From a checkpoint of a small self-supervised image encoder.
Data: trained on photos of arthropod specimens (BIOSCAN-5M), 195000 training examples.
Rows from block 19 of a small self-supervised image encoder, named by matrix and row number. Each number is 128 + 32 x the weight over its row's rms, rounded and kept within 0 to 255. All counts start at 0. Numbers have three digits each. After the name is the row's rms in percent of the matrix's.
Before each channel's rows are labels from the 100 images, of 14848, where the channel reaches its highest value: "peak at" is the part of the image that holds the peak. Only what is clearly more common there than usual is listed. The data: photos of arthropod specimens (BIOSCAN-5M). In brackets: how many of the 100.
# conv1: bottleneck pointwise conv (model.blocks.20.conv1.weight, 64x240x1x1), inputs 160-239

peak at: top right (54)
conv1.0 102:182151024137122138201123119114086146199171127111068096093159132149115118132112111124175132141098127116146113107086165149114112096093095166139132113149091161077104134186158136172083107187160136123226179093121067166102100083191162142106114108

peak at: bottom left (57)
conv1.17 110:117061118132131142105131086118155129087181137136147112158158143057129100110129130082044170134148125079120064133136165159139045133161154162102134109133133138194129131078126143105121162210147134135107118090144143124121120084171255047095131105

peak at: top right (56)
conv1.52 100:045140097098118125118113114165102129137124140020123140167134128047113184142199111088121145169112122113139158107157079153071136114181135116079117129148136164125150148130125116175141099138148086119148088044112099069120084147120242165099112128

peak at: centre (60)
conv1.56 095:132092130128215126138109159126104160101132132094205142133181176093152103160113090172118150097087098076239146126072163102104093123145105109179164146153162141110124139072109151139139129030206157077058134143118103135147153119164000110157129049

peak at: centre (79)
conv1.11 100:143116101206110120131136123173177182100105128109176104165173101118134129099144132131103133111118120168133188116000134102104138000140167163105088124159114123056097159136167104142120178144144122140044115079098146103087114051135148135186109124

peak at: top right (53)
conv1.20 101:155092150136151063126104192094127139126158122187144174087082097175218108067140124114132145096107108141178110115130109150133210161131139079099126170089078141117147108117212074016163212174165079076147117119151149159157150069112184174134101144

peak at: bottom centre (28)
conv1.18 104:142122081153177115131130080188142093106134113150074096113086122114142113135157184163080161060188107133092117083140074090146183192139089138137150138138038133173122169114123036052166113174110178070100080078166191167106114133127121151077094107

peak at: top left (54)
conv1.54 101:157152142098140164134158116096097072117162063151134146058109144224144102165144171135127097146167073128144116097145118129163094190082124182041129140134026085158156062112183090085094122085134148067180093122151074133178084135147072182120097156

peak at: centre (69)
conv1.35 103:089168133180187150133171153072129156169174134122052193153141097140138150177116190131156142177121168097125089100131121157125182111159093146166031179226133105091121115119122127120111066104108163105104130062128156149137229144138051082101088154

peak at: middle right (50)
conv1.32 091:139105126090117184134105130122165119083128144147014186114161145155124127136093133133110162182119154118030152087007119122148127115132181139165177121078080070137150080142141145156072169153044174068159190132190091181161096131098072139107144140

peak at: centre (88)
conv1.1 095:138146165148118085094133140127122204076130121124085132164148071142130133164190157143132142092156133087138159176140108110143129143066083134114109145183112107147132064069114106120161142103148106176036119150150080104166121067109029168162084152

peak at: middle right (40); middle left (40)
conv1.57 101:139097130150137121120119177117138081220176107139104153081136172163164177123128097087250146139100123128124054114134137116184131151135110183172207107123100081116139177211116129130135176153092164139127119107203090130108076069106174135089122105

peak at: bottom right (28)
conv1.58 105:102151139158113151148131100125135105154080096125133151137057072101103184141144081131144120137165131128140120156151055109086171136104185122149086157110120075110109144210142145108181132212105101058101124094098136162089232148077255153093167106

peak at: centre (64)
conv1.7 098:217130146132152152148123150121102094154124129131159131099077177194102095137151101158113123127140159133136218090161065102157137177140097133132168090120127116104112150107172113150128147116117089100130039101173110118110000132157084206096122111

peak at: centre (61)
conv1.13 106:123131066117121127108107129176087086128151154131089146143098113081089162159230146132163088127165110143129094167154077090103126110033244194130070129216149164193132115150166112141123091182128146108163129059108081164171115175104076153093070132

peak at: bottom right (49)
conv1.5 099:136079188156118167161118074064098145161132158068151128161151145104104176150110149137165109087099125132131136170195161153119148056165139118083105121124229142144055138233113094079111124200110082199168084166144184179160140147226186084127183160

peak at: top left (35)
conv1.19 110:126137007136138172104141092187094062109141131105081105113081162168110107193166137167090156131124085121127119150142115119139154141131184159117102179165128158128105122092156093159102130228111071163120099124189204215159089186141131168143134145

peak at: bottom left (31)
conv1.30 093:114139149110124124105126123099152158020157075120156115108085205169104098126137120121138094096179054149177080088122123145125062169100092134084116068123156124142145065127087143069116102146134151166127082045141142189100138086090187108091144081

peak at: bottom centre (51)
conv1.59 100:108166082177198133115169069156084098135091155136080086168114115137056156177162126088147114060225119120126123180113097107080090091140071130160069072064134150198051091119144141189158171120123118105096076223083102131077149143119233144149169093

peak at: bottom left (37); bottom right (35)
conv1.60 105:168083195165139066051117126205178161052156149084149130152132132086109090078120129073060090195141105154131159147134123108119127121151089067145133114126133180095102145143177098159109122157131072181182162164099107055074075164173208055099087073

peak at: top centre (77)
conv1.21 092:127151141106114208119136156206095119115118089142149153108141157121135126112125107106073120055091093143150125109130122123165126155029028100129113159154109110114089124131124121150127168140100114081099058114092135168144085174114083190186119163

peak at: middle right (47)
conv1.62 098:117099089117095169163102151101090143130137143120187104104172135118152049065164125160104143135104109144200138021092168121141145033060105092102168083090137128127073130075073093076144128108109069124141144149220157151213111141176011138171082205

peak at: top centre (64)
conv1.6 096:123111153101132119078179076130131076147139138092190121096103105095098132080133096120195107103137069075165117098118172190163126158213137140107078189110122097177187126131190044176163113096120137082126067098160123214206161165043098109191100212

peak at: middle right (67)
conv1.23 098:161058113160139057093149108103075145152157154078155154097179105133138150115109151169082176112100106143125120110061081120095121077105131128099163024168116179118109166123122186162089072118133099123113172028080066099134069098111083091153127138

peak at: top centre (82)
conv1.14 106:093069113065089130056065097156145138098074122176133134155087076121136108064149108105217165111083140073079039102121102120182166073159141143108065167116107105051119104041187162165062111034150138085255136103078139119100160151126100064067112077