From a checkpoint of a small self-supervised image encoder: batches of 256.
Rows from block 5 of a small self-supervised image encoder, named by matrix and row number. Rows with one number belong to one channel. Each number is 500 + 25 x the weight over its row's rms, rounded and kept within 0 to 999. All counts start at 0. Numbers have three digits each.
After each channel's rows are labels from the 100 images, of 14848, where the channel reaches its highest value: "top examples" is what is common among them. Only what is clearly more common there than usual is listed. The data: photos of arthropod specimens (BIOSCAN-5M).
# conv1: bottleneck pointwise conv (model.blocks.5.conv1.weight, 64x128x1x1), inputs 0-127
# conv2: growth 3x3 conv (model.blocks.5.conv2.weight, 16x64x3x3, transposed, each kernel summed), outputs 0-15

conv1.31:548531478508508536512508527483513492506500512441480456514484503473502495521505507481515517504508489498469439502511448513520493533544504436498463509521533495494516461512547503469477502484509489495509493513517491507487496506504514511544492472504552504450489503489531480456511468492501522498474488508505537536485533491512524489504546491474521559471481465454486539510528520449491459474516
conv2.31:479475525526528503507512541497509444469522496482
top examples: order Hymenoptera

conv1.28:567505524501478504510494485489512480492547485533513476525497539476500492480492470509498511510531525504471497489448509451524492530491511481524477505476482495504531488504512514502508507504479483521506504513486504515485534499488534501485482477465526513483499482520471515511521493458477455473522445506448516547512519507491479516449516532482573474500511530532497444489485432528474441479492
conv2.28:536526534534501496512525520533487480480461530494
top examples: order Hymenoptera

conv1.60:505498455514514520499525513447509517478488499504478519514499534486517465505468472500518465514490480505534481547498504530491465522525501443515540483502473489523522490492525479504503530509525513506514485449491520492499488520491505513479502603486516487438474487508477496500507502512511476502488499500514476508534536496481478547499487489475496455519488521481457567488473442534472470520521
conv2.60:513508536517523526492505493485501427469493501484
top examples: order Coleoptera

conv1.18:501501509501473464487479510473490517505488495498529548467504511494528497503527472513475486502499494496489541514525486500521485501547494471526500493507502510477490459474501502472523448498495456514500464526473463530488494467497481516500489473498478466491507505460489475473487522515512504504497459489462481516557489524480455493494503452507513492610529560492521520556486495473490493558502
conv2.18:461485499521452543498526518486527510487538504492
top examples: order Coleoptera

conv1.54:455578496519496509488505506500476509505501520498529519488477489501482537492511498458479512495469471508486503504506531485500482524481504523509471498469525480485493496513482511523532498542493479523501484473470487458503465475448460505555499498441508464500485531491516540528515457469460493491473491526543516505492504491512470501504458476474525544519452524503456513523447551498529524496468
conv2.54:475523487504467461530453531515510511501517492466
top examples: order Hymenoptera

conv1.63:528489533468505537498508499486500505500470539456495546513490513497524467488488506470543504497530480516469453449534498516493516466521490498487459502504471518524490492516511514549483538525489504503505512545477491532458472492505484518517523474508476476488463527481476518471486469484508485498526536513443524541469494495513498487503520522435566493490496517473485502514496496499555473554533
conv2.63:513515495484492507571501518491529525508499518456
top examples: order Hymenoptera

conv1.34:516471495498475483524511494502525505501502525511505498491497490517471500510470536514483475501495529475500499491507518489499515445500500521487510547478494504487520523479461462503466487525495495445464495521507494493492490492525495523513489524512517502493433502496497428534556496549476467479479494484526466510475525511509475498462497552470495489471462478442515495458491429480442499456473
conv2.34:467470510516514520515521480487520540516551469507
top examples: order Coleoptera

conv1.3:475496484513488476521507508527492495467477505510522499515497501489467523486481499490550490526489506501528504498504485538495515495494492515512522506453521487501504492504477493548485502448512468487476488475506494515461493484494496511507502563485437482459516524477477477517515468441496440480497451531470517461479479460482500514505462499505469502546517570501533520514467468495575483493469
conv2.3:505499517511504447562462523489515500500503496478
top examples: order Hymenoptera

conv1.26:502462493519491503523518502498514497424488528494499496547499479502487501515474490492526489515479482503520492492475462519493462477507513510509467451492498514491517518466503509511466504482486477508522512518515508489489542524508512505493496475491481490485526533506513504516491476497515516498512500489485499488491487517490518460473517491440497551521514452497492650479524510527457457524509
conv2.26:504477496454483512553480480520519470504487506463
top examples: order Coleoptera

conv1.58:481501512527514443497507462535476504497490480493486509507482487511522495510507492477509510535511494517467487522495498481490512556470495486482543471501482492467481520584505490512465508474486479521475479437458507514490547501446487494503495520479498475538487469496507502526462529465513485525457472470497472489517465535449500482484505489538451496533461500500546519542497503534492519511484
conv2.58:485476492505454499513484506490501510475437511460
top examples: order Coleoptera

conv1.7:539504478531497508505483507519517488531530469501499430507522457488492526524485528509500485499512506490508509517486493475492493516451486491487512514514537502502515511492508507499476484458535489510500513502500489475549485454523488484504508483511591490496471509478493497543493498534497503503470492533487490591499511456438491515512456450515533490494473501518451522494453512516483487459495
conv2.7:489512499496500431536472549493498513511499504507
top examples: order Hymenoptera

conv1.21:490506499520483546532506488513500493478494497474502486523496447519490494483534496502478480490499499483480483484487514466518520528498478502494506506512466480517515536459491492479508477474504510497534494488491497484510548486519498510500492460489516488492483466497533514480515484501544497501507466480509534521532502457471486482554566525505498507588452418511505489586502499479485487551511
conv2.21:470511448523453497512515506505505489492513457472
top examples: order Coleoptera

conv1.23:500473540500485498498507486527530513521487519502457492490504477493525456512483473489479506465497483502499533522512515482488514518527479512481504539472487522447510541521487523486475495500440462475504481494504471551451476467491509507512531528503490538505511500477490473550493475465487507520472545504500484493517538484466467470491558533494518536518447480475515442506484492496456455518534
conv2.23:497500494490483522470536459507521519471445478495
top examples: order Hymenoptera

conv1.37:504493490467466495483486518508490491502515471512515520519524497516488485492501488493515542506467500516539498550522485526487506464483504508516506541461501511440510523506489496537532494508527521523493498478500496501476531498509467472490492541495476475527433512474487461467496479520526446504551487525483463582493526488554515515473499550481524442517467496536515476516472484490513467507503
conv2.37:573505500503468519489496509501486506484473512460
top examples: order Coleoptera