From a checkpoint of a small self-supervised image encoder.
Training: 9600 steps, batches of 256.
Rows from block 25 of a small self-supervised image encoder, named by matrix and row number. Each number is 500 + 40 x the weight over its row's rms, rounded and kept within 0 to 999. All counts start at 0. Numbers have three digits each.
After each channel's rows are labels from the 100 images, of 14848, where the channel reaches its highest value: "strongest on" is what is common among them. Only what is clearly more common there than usual is listed. The data: photos of arthropod specimens (BIOSCAN-5M).
# conv1: bottleneck pointwise conv (model.blocks.27.conv1.weight, 64x208x1x1), inputs 52-103

conv1.8:500478480510598488519498474536567517501499507552452474517504536510493474530444442482484452559487498557516481477476553547539437542496469537468499527458503522
strongest on: order Hymenoptera

conv1.44:538524508456516498503598463541485492514482486472506492519479424514475581509556490464520504424492494502576532528478526541489461517463478478479482490495503515
strongest on: order Hymenoptera

conv1.14:547535475490494496453463522532505522481526509564520496507477635456571510521486440490546530553551508475496506517518435467417561507587539477489566471505510475
strongest on: order Lepidoptera

conv1.41:510520545505481529486415550529491515528525470573549547447462500433513507554493482473447530491472584480471486496502502508546522517425530473509499461505491546
strongest on: order Coleoptera

conv1.2:545498505439414518459494518547505474545476505461487462513521519562460457487469466475452514597494563464491488434499460514482479475468563495557513504502518482
strongest on: order Coleoptera

conv1.25:529481595500466487565485513493424518479480510469512508517527545460484507517451513485488409558557462493572495614527567536382452512534608504509562538431502502
strongest on: order Coleoptera

conv1.18:434519523465447428446461481492523531509504497519501522450491437435510567446548575437492506498465487516432486551450494486493530475447551483503549534526549494
strongest on: order Coleoptera

conv1.48:492466403481555505495584524445414462484468491543512527478463540480496439466481456480503433451446561517487542503503468474513420494492486443484420474498503425
strongest on: order Hymenoptera

conv1.19:527547497496482485460589494490483419513473469506532527489513484486565398502568527472497504558489565508450524511515447428478620491437453474515484482511487484
strongest on: order Hymenoptera

conv1.53:523505500549499465483525476535554470503493455481510518497529508436528476499456567506427472596503543554505447495495492455572449470484577504515419495526508492
strongest on: order Coleoptera

conv1.49:547509476469406523581469546445500505506519483474475436603528546433502470528468515539530509478526535481440487587588484516433512488459472567541513483481485566
strongest on: order Coleoptera

conv1.62:429503546517628522509426462496451514489487465477503488502479612447490517470510519536484479567469475480499455529516537503431488537469559567522386479480487511
strongest on: order Coleoptera

conv1.58:446451558483518568466463579473451443523519558536485514414440442482488487463443473433482500485520514409436464525457558486492502509561516386541604472469502495
strongest on: order Coleoptera

conv1.43:483552464466530571484588484502492478500473478542469488382519486533447507564509380449487530395487526567518502445476527497567505499495469419425456490435549443
strongest on: order Hymenoptera

conv1.22:485516457483553515462507496503468478494485437517528482490481538470525488521500528495502386543443497450484481524524439478425482510566506465526521467523513603
strongest on: order Coleoptera

conv1.38:506543556508461466536461496455479512436488530482520453484465506399548427468555590521489548475461542460494496464478540503575491474422498430436558483544492544
strongest on: order Hymenoptera

conv1.1:473476532458487491407512451464544518451475541549551452511485496450496453483547537530505536466518531510466514486474473489569509517521474551482531486602535544
strongest on: order Lepidoptera

conv1.47:504469495534383489555528490491479448521530471480537476589502473553555502498487510486464554528559478508465485467527416473522502501501485505482503480473486524
strongest on: order Hymenoptera

conv1.33:460486483550573534478491532491513457475544534446524497506470537556461465449445567456479485559499405510466476536487501431522486480471476597553483534521509598
strongest on: order Coleoptera

conv1.3:484507431468496457540480501490397505496486511530505513557538450420488461467540526480510569482520520494442487517452476411555478518451503533445503510485545523
strongest on: order Hymenoptera

conv1.0:448515523497505592465410495465491487474536465413515500485447447496535529444504470515554472525532500529493501476540489538409466451556502490532480510477551517
strongest on: order Hymenoptera

conv1.20:545519446476474482513573479533488466493517476502487438614487491470492544455568503435481439420516522459487574518502504524475496488390495527475498465519489515
strongest on: order Coleoptera

conv1.57:499490539558464472513445557556423470480524453537556508516495449574516518515450469497528563546453484473470528441473473462536426500451554474521465491464522528
strongest on: order Hymenoptera

conv1.60:493497401426513514445551498468462422484477461509541536501497485546543477514510472443512495496452463498489510553493510519540484527468480510533476489501499542
strongest on: order Hymenoptera

conv1.51:582485465501520522453567474507472517436581493424466466517482427545546498559478526488506467498476597458504502520573546482536421483456425457544482439515513549
strongest on: order Coleoptera

conv1.37:555599458503474488483466506469488456513444458504500465534600535572440499520499439490556532422502451558431451482562457504540513533509485512512508531490532473
strongest on: order Diptera

conv1.11:492579492545467435550410528552468522447493521463469516471486560411509505498525523545546492542486472501486519487496559534467474482547530466485536517506554451
strongest on: order Coleoptera; order Lepidoptera

conv1.39:480502496479441509486447513555560464506500509456490516622463503468525448505461500488468538553518498519458524447415464504505442477454508531495469496486485469
strongest on: order Diptera

conv1.24:511451420496437523515532511502427485470467501429446510551502505479454456513576447502496542503525527557550533529467469463550472525510500509408447455488540500
strongest on: order Hymenoptera

conv1.34:489487492441488522468494542521477472504483472474511496565455510531466474477481357543514487382545434542536527449477529486506489498471529450479499493435533555
strongest on: order Coleoptera

conv1.26:490500436476663477505516476466437454517548406462468493458569500530520452533525557507464522489475546425570482545564590506463496474536586481547582456501482515
strongest on: order Coleoptera

conv1.28:493514545525534457508448447516498559497535452566511477420490580527531488447527496499511559507519528579445449493459495475469551527514490377442522500504548440
strongest on: order Lepidoptera