Weights of a small self-supervised image encoder: trained on photos of arthropod specimens (BIOSCAN-5M).
Rows from block 16 of a small self-supervised image encoder, named by matrix and row number. Rows with one number belong to one channel. Each number is 500 + 40 x the weight over its row's rms, rounded and kept within 0 to 999. All counts start at 0. Numbers have three digits each. After the name is the row's rms in percent of the matrix's.
Before each channel's rows are labels from the 100 images, of 14848, where the channel reaches its highest value: "colour at peak" is the nearest of a few named colours to the mean colour under the peak. Only what is clearly more common there than usual is listed. The data: photos of arthropod specimens (BIOSCAN-5M).
# conv1: bottleneck pointwise conv (model.blocks.17.conv1.weight, 64x192x1x1), inputs 0-95
# conv2: growth 3x3 conv (model.blocks.17.conv2.weight, 16x64x3x3, transposed), outputs 0-15, a 3x3 kernel for each

colour at peak: grey
conv1.7 099:533464540509489511495512503437520451531557477442461532450504480504509496516476530451491510528532530481465549537535556471505464498506520498454418515483521568474542521479512519547448558494501444494500511500442461488534551480535484408503497555496552461470532499521525516502428542518484561572
conv2.7 104:537525523519524492505525526458489490471590525524544453629605467641589436474520534476498465500590527435400430446479507505490552524488504542498512503477515508578509486600490536543568485478479447470468488475471474453496506469483513487538512517556472525525440444484526497513482514513527482538520535511524512508510469523518496532504501509545529521531620510486511483532535550461493464487541496485569499486547518448483490486445449465493491

colour at peak: grey
conv1.51 094:504458508562498420540593493525446445624498588544472495496589521464470493528461492496512534440485502519520433502557447506494464458523469498509493537548462553497497528504487453542511492496541478501490465480521546497431475500550532429478469506584460471485547474489583503472448472507537480449
conv2.51 094:495450461524449443524487466494451406472541502448524499564541556590547533544485490481483496561545412516549464543561530535515454468458459529488486506475542566502485477552513450495530448471472493468507519511533446501492454427488430461590513562538515472430521516509473516574537507488500483555523513473471475496444536566441502548476554605470450494540460413486475468523547474457515460502563516513553478497547516548491504560526482550527489

colour at peak: grey
conv1.1 098:537479439422508450531509492473506428549463510427501497508505472503524542526514462499519481499449503487523495519530431507469471461480538524550521477527504514518529513495472521480481480459490466500556474485506516520484536512513525483501502547471479519534455530528485539542539474470533522556
conv2.1 112:520486498510538517537554554441461454471493467475516475512501472455479478485519473492492491483588466476602503458433491501454499518521508513606530556489574561480565511604521518519551454443444457464464445502444449479429483464462459488440490471484467500457456470476486426470519455531518416511501473495541528538551612540519585553489434498513398515497467498483461494486456465491468486521531500509564498490538471453494524463482553501487478

colour at peak: grey
conv1.19 096:506381518510507468542530519519491467461495484552452503489441561472509498468473452495496504480506540498496469448522510428478498504519501527431481503468572491504467501472514476506484482538530535510532502442486496522485512532547470463559552500546430463443503512511527469433523456526440518486
conv2.19 105:501550530537539538495488512464504544470529532470475481543561512496519501483459521505417473432483489496506492504506494499537493504516538474561495462492467430436437494495536495497506494518512450502461462539464506539501469503514488502510461459475624682634611579573516525510486516508532491514567524537506509498498502480510475483553392483523514524521544565475470471466477451488454468479420519489466531514490534492514544552518514552499480

colour at peak: white
conv1.62 105:557523473479479494517549514465507431467535423588470487495495493494507532510563490496427501480508511560462499466489497483558478518524551446479452490487503451438545473453504498533557455519491519531569521521453481480499514541482495509452506477517457531457501464537533494488557463542535448504
conv2.62 087:443461448426447426463489476485440406489489402459450462477485516513513497505540488498516500550543513525545513465483469477534490471454463535518539491524514545554544557587541591557589558541554439481473433470443486527481507467522509482559511534521491467452535493512483463490475489457500523486497502470528482499569513562563618559547576550502531498504493484478548485510555483472506466450473494448445509445450474476501501448479575491495510

colour at peak: black
conv1.41 100:499530496556439461473512528492513495504532519512505513503505523451494529523474467478543511499477513481474502483519524556495490539480496497464497550491505458461475497451539485526534607496542502472464542460494578460497514532499578447539505465513493483493506511434507516528487406548469446454
conv2.41 087:513504509560561562574584581506490530476491496477488491488456458504506466546522509493511484477490487495482496555575568564526579562559573520513522524529511501501483486425477482475488442411449547542510519560494521565510493509499516509518538561516461475441457453470504521510468481474458507439424453432514545520512509503456460453443352464493453498505544520517560515481484475489501477475452477452425493512449502450562593483504532495479482

colour at peak: grey
conv1.9 103:505508485528517492500480496540513514479484466481539517527478540523508525498519469549460523484504470456491484534513542520472515511497476532479498496488562441519463490495502505494501483505504481487599468524541468464482500451495499558524575527498489553431494432477436541485452514491468476569
conv2.9 112:494495486451436445500505488488464437467476450466530464475496493540544514531515520547480549507523532488530490452446444552625555521576525472520482461473488462455466507550513543540530474467436487459508518571517561580579508503489544544535536479521516507503516492535439443437521534496524506510537477510513532505492520501483435463536631551593610598525527519494447470465428457535480523483448530494483547498496523507512504459484516515484451

colour at peak: black
conv1.16 102:489493534546488505467493497530479483465493538479477520505496514451521556467472499547517459448498497541456518477549476495469482534475564477512533485512502497491507536495489484468474493505523535492432458513493533492499489489505461500521499527497462527570515457551524493476553553426512516482
conv2.16 098:484485503514520476480520507471477497402510487469534569496501500485523482510558453484520473449524500519537503576544465618561527525542540451568483545506478490474472533525492514501515454452470486472484505491535551532549474454468423432474511479488523602515517522473500470460526587497552573503560529510492461482482537518504458454591458535502496499471580493511473487489488506503535481462452473491510443454492475543490446624534396585541425

colour at peak: grey
conv1.10 097:536522465440494549484524516529508552478454520443521547500464490474514506495490519487518499497538482496518506550485563480479546495487505437470551503481548491520466507524502541512530502556468541527487507509530490494498500558472503509538535520512501472490507503507465527485499549463464506511
conv2.10 132:581589559496543480473440475516522531490487462475444435463472485498489496490478502485546494535589533521514523465380436470424467533557536552485559548505551484564482495486502496486478537527527503504499553524548598583605480476490491445515555526564562593589522464514502461509538510529532494537535539543487518479487481483486475499473536507524557531483580455508491500543544555510595503502511467479468474487479514558497471511495466460490511

colour at peak: black
conv1.47 096:472514480505544500484447494428526515589478544517499492509448509444523562467517559469560484592484492501493524491484510477523585553467465477543516525484402444487479497518523509539533479515501497486490468430518481524509495537547572518487494518536501509504521426494530622503521510462497473510
conv2.47 104:464437437480474482463477449480564556488536590459516517552541462556503430562531441444489439608551596544562511525498508456433477538539527543490549501417536552522550528535539569590557467444498479480470518500520483450495505499481451459505492519545576578543500457496503454495497478508497461525485476521506532479500521480514515536432417533435460477563557495509522489495480467460459474518546507494531489516514479530536493559487458525489478

colour at peak: black
conv1.23 100:538463477463516467533544522475478540464486507535503411508517523472513455513527474473494457515485474548515487493455523525456469485499488485417477461475515535464495559562488460554396452426518529516542517527556426473483521531557479572443487526517462535426441513515481470479449550475560470439
conv2.23 078:549603572619598604528570537526498525478506483446510530490484520528530494531569486516484525479460498489478473489472505476493485532543526484435473534509534506456526465477478461458476508525522503473509516494545523480512549509535537510502484485470455403440451403421501478498474497491462412483514436503464480462486479435456489446459487467486544486496557513439434443502460511575553562490479435523516451500511435528515482569491446513503469

colour at peak: white
conv1.32 102:487489531512495460523514524512503394477466526462535531498512524503498486512494483499477480526516494500454492496472447524527497526485485546499506477504412515538509500536490503545480515515486533519446449456491518520477477466520496511501487511513515521492507480473507485537539467532482485499
conv2.32 099:523480533499469538545538547488503499502514533518493457524541513477474537510507564519502526518441507551513530499441477508480518546504566506486502465497438481491507445496442562615581467454478505487485494497488468549473528505512546561537390447402492444476519458486537520560537488542476391481516520524548526546518490552486497479480463447502486518545528564485498496515509484452418448491483484489446431514467474459536543398552599439538573

colour at peak: grey
conv1.5 100:526562508531442492471441500514489484508546453523511472539575521499463439495485541437468530478483476518506542497498530526517434513542513545544463483497462462465503514524500489486528479500463444499529498441518503535515461543485486517493498439464520485519526483464535496460497502527459416498
conv2.5 108:492479519472442475515518514529439455549426442584460497438467551339382558419457551526542499489493506529567527541528529496504491483472474506513528521599515506530524524548520532541513451450472495456455518464504530521493525459506571459533528541502447452488493483484519533526491508495529501497509529504511424493540475557532533499594604554517475512451489511457470482487493524490498502495489495534505486464477471488535512623527496537514493

colour at peak: grey
conv1.28 101:518478575495576552456475457448478542478507516460496493467534505518446492460522509499480461573486553542465467545455555543451554468474524508547506458480520561533486490475488517494484529518526529542492494440532473482500466508477497513469456524475455476506485458518487572480528512397541433570
conv2.28 107:493485488561679568531569538505494509469490483484493476462499466461507477508516453479496468437535432427534431510524516516500501497535504511516536548505557557545539519555524494436473473449493536503524537483533515500518499520471421473433423481445479534490465446450508478511527472509508415509505466501470575482489627491507544499477429497510545508480491472489452475483449489556574546491532491481530463462564447478486518591511466538496499

colour at peak: black
conv1.27 093:509518586468523438542522506494483455487522440541498527528470485485478494509488469519486500479506521473486522520488422455491544487454567521495469492519452466503484502526517481545517491477475459496434552516485544465470460496498475509492518499491517541487497499520536521465487453459496505514
conv2.27 085:530599500593614598499546530439440468469484458482512522502514454517501463515545508453473451475545457466464427539559568483512489485496465505526508489424462484468497521517527522489493495487490475537457507565519501524502534523531525506497456485429533587553512504507499477492475504443501485495507480492514476513511478517520535529484359493502529510532613510478454485500511494603592590473470466534512506522498523492515508565473418537469470

colour at peak: grey
conv1.45 095:496465493529500468557485527497510547363512471535505496513507507457470530486481442520486500515532451442523476476482491468526476546479534503491467520433525515499447525525546495521476488543474497500518509535538560476545495461524499474509471496506493539403514502479458452508517517475501510458
conv2.45 088:486512477473425439476487465429438490532515523546571553487502489424452484454489479430487460511516489487533507464498499453486473456452463494480534450541476503503505566624573551547573461448471522493485526513501503563479491412478568476533563565566484456480477499496469492482487509498495451491527567526510539487557519553533501533544644531472473490490400463450432453516458501477483459488502503526568476483528467495499509522543550503493512

colour at peak: grey
conv1.35 102:530495473513480508488495539549514516519455473504477494517520516496519510524489515513505496452447494508493507476541499524480495514516523524494513505517513487539463485489501498488486494496496499539496439497465501477495526520483491521511500483493486477481528464505529515503484524471524457505
conv2.35 122:533497500459471508518505494517551483537543499513558490538451486507475437556514512473491467528533505503516512458525572520550556558517483524564504462536572478547515510521537499481490493509499474464434505511463538538524509486467508427496507491573507574556460500568466488546497530502443511610447526563482481493489501489447471558453448634473489511572601444530501488522480480469503515465459481506486467503491472495519473485441353471473395

colour at peak: white
conv1.37 106:519470505490492508463502481544476500519477504430477489520507517453491520522571488529522581475510488544528480483490525546549494473536475544459513523500549482544537456516547488495503501525501485523494516484503519519470453516538425478520492486588488531482524539508508490475504510534519550483
conv2.37 119:497521471525551509507521477546510513577534580581581567491499507460449509474465513504520498477479475482485455462441451449482445443447438502432495506529477483493481505487490532590531518551495464423449457492439441476438499521506516526506508506515506502507498509497496499515422407445407340429440433444481472482500521510510548493504509488524483514526488520507498525507551506470534481528543539528524526566514533468518514407526551468545546

colour at peak: black
conv1.60 105:477469495496501483497475512423498537496447546486523432502482491570518496475492446490505544629487499492521496475474458534481527435511485485499533511464540472582475489512456471507474473440503517466538520482521473482511504536524487470537575457491532468512503491529529529553491509524529543503
conv2.60 103:509514482526499494470463456431517544496518571491497544574578464554560472536505481451461442509542506553522532493424454482416473534516536567566564536406511531435544448462467475488471493506487458504458523526514558523562510507501538566516547537506621645599513452516478434471493515489519514499473438468510539537472548497453446458491475539492564490524551501473481465500482489513487543502526492517535484475521437496512491503516515495514506

colour at peak: grey
conv1.57 097:491464497492524502523473510492511474597432521466467485467467489544511557461479481543508516511492460484475504551506552493532489532555531540451557502527561553437490497544494565499449538528507500526566484515488521488485530437508535496510561466490510495523441480537514543496524514479485565508
conv2.57 104:511474487504483460495484478430522459458503452480544443564468490510446440488434458491472479490535430504562492469478479478433503567550546541552519525450543525458520498509509537550558485476473480469438564539485541527531475459447465420454487474491585602560460475537471450482560516584513446587517441572490510471465539467447471494511499640505457534495456421491469506505494527506539525498515512514534475491520445494492504490477450488482480

colour at peak: grey
conv1.3 095:506451496461545471411525472513524448526490506499467488480482546488511455528519498524515480533496503532505539494510503516521542495498487440501488456485455495485524510475480438513496437476523473520416508520465523541497534515479510506469469512522520503506478557505488447488480478538528507493
conv2.3 115:478484490510509510488505493486439483490473491497519531488527489449450486480471460494536497477527480498536477543518535485477478474455454565470550492511504529539503515553514434412428478459457520473530584516580482527498506450487519468534523597523494443498509498501494502487524469536500379513534509543502498481534509511483551502548647581508562507484442459443460462461451483512537532528550478546625499491591469541473443591477448539506478

colour at peak: white
conv1.15 101:584522522487452488549462468472493582476485470457493514517520531496504603493482517465527504490480455461504512522513528464536531514523484496535429496554493468523551490510516514568538476473501476516531494468482454495467547520504477481513471483565450544476504512517565518490481483469417566444
conv2.15 082:511493487500454481508485495536529498572500480513474434510550545448468537465460535482508473471462467489472480454413473493523522465457491486464468451523468502512496463427442479508522501528507485500526473528526491520480570543570491493516444481470495462493496469500515477506505461507466372459460477479516499532521553587502539531504496501521450510495451493496515491472510421437460412478503514444446524476454511378510599367487618425484539

colour at peak: grey
conv1.20 100:489481582488537507498487514455480477474482462512470464496567508430445480558533499502493516557494535568484464499406532481487574463443475546517479458509504489553468525513550496560528561512476491548469511476426426570446478486466501556528472537442474509452533477579424498506500593406438415556
conv2.20 093:443494442491517493468489470476472520515504554536587582548530472549526493549528468474473492517548507519525520470419466452424436487486487536506548508364508545469546480530463495511491458492481532540491575538533542533529495557480475504487460482429538541538482457492462426464510536517499420525497452488511529489496478494489464456515457520494523498472513448486422485525504560568624573512580491561605500541567490493502470511500468496499527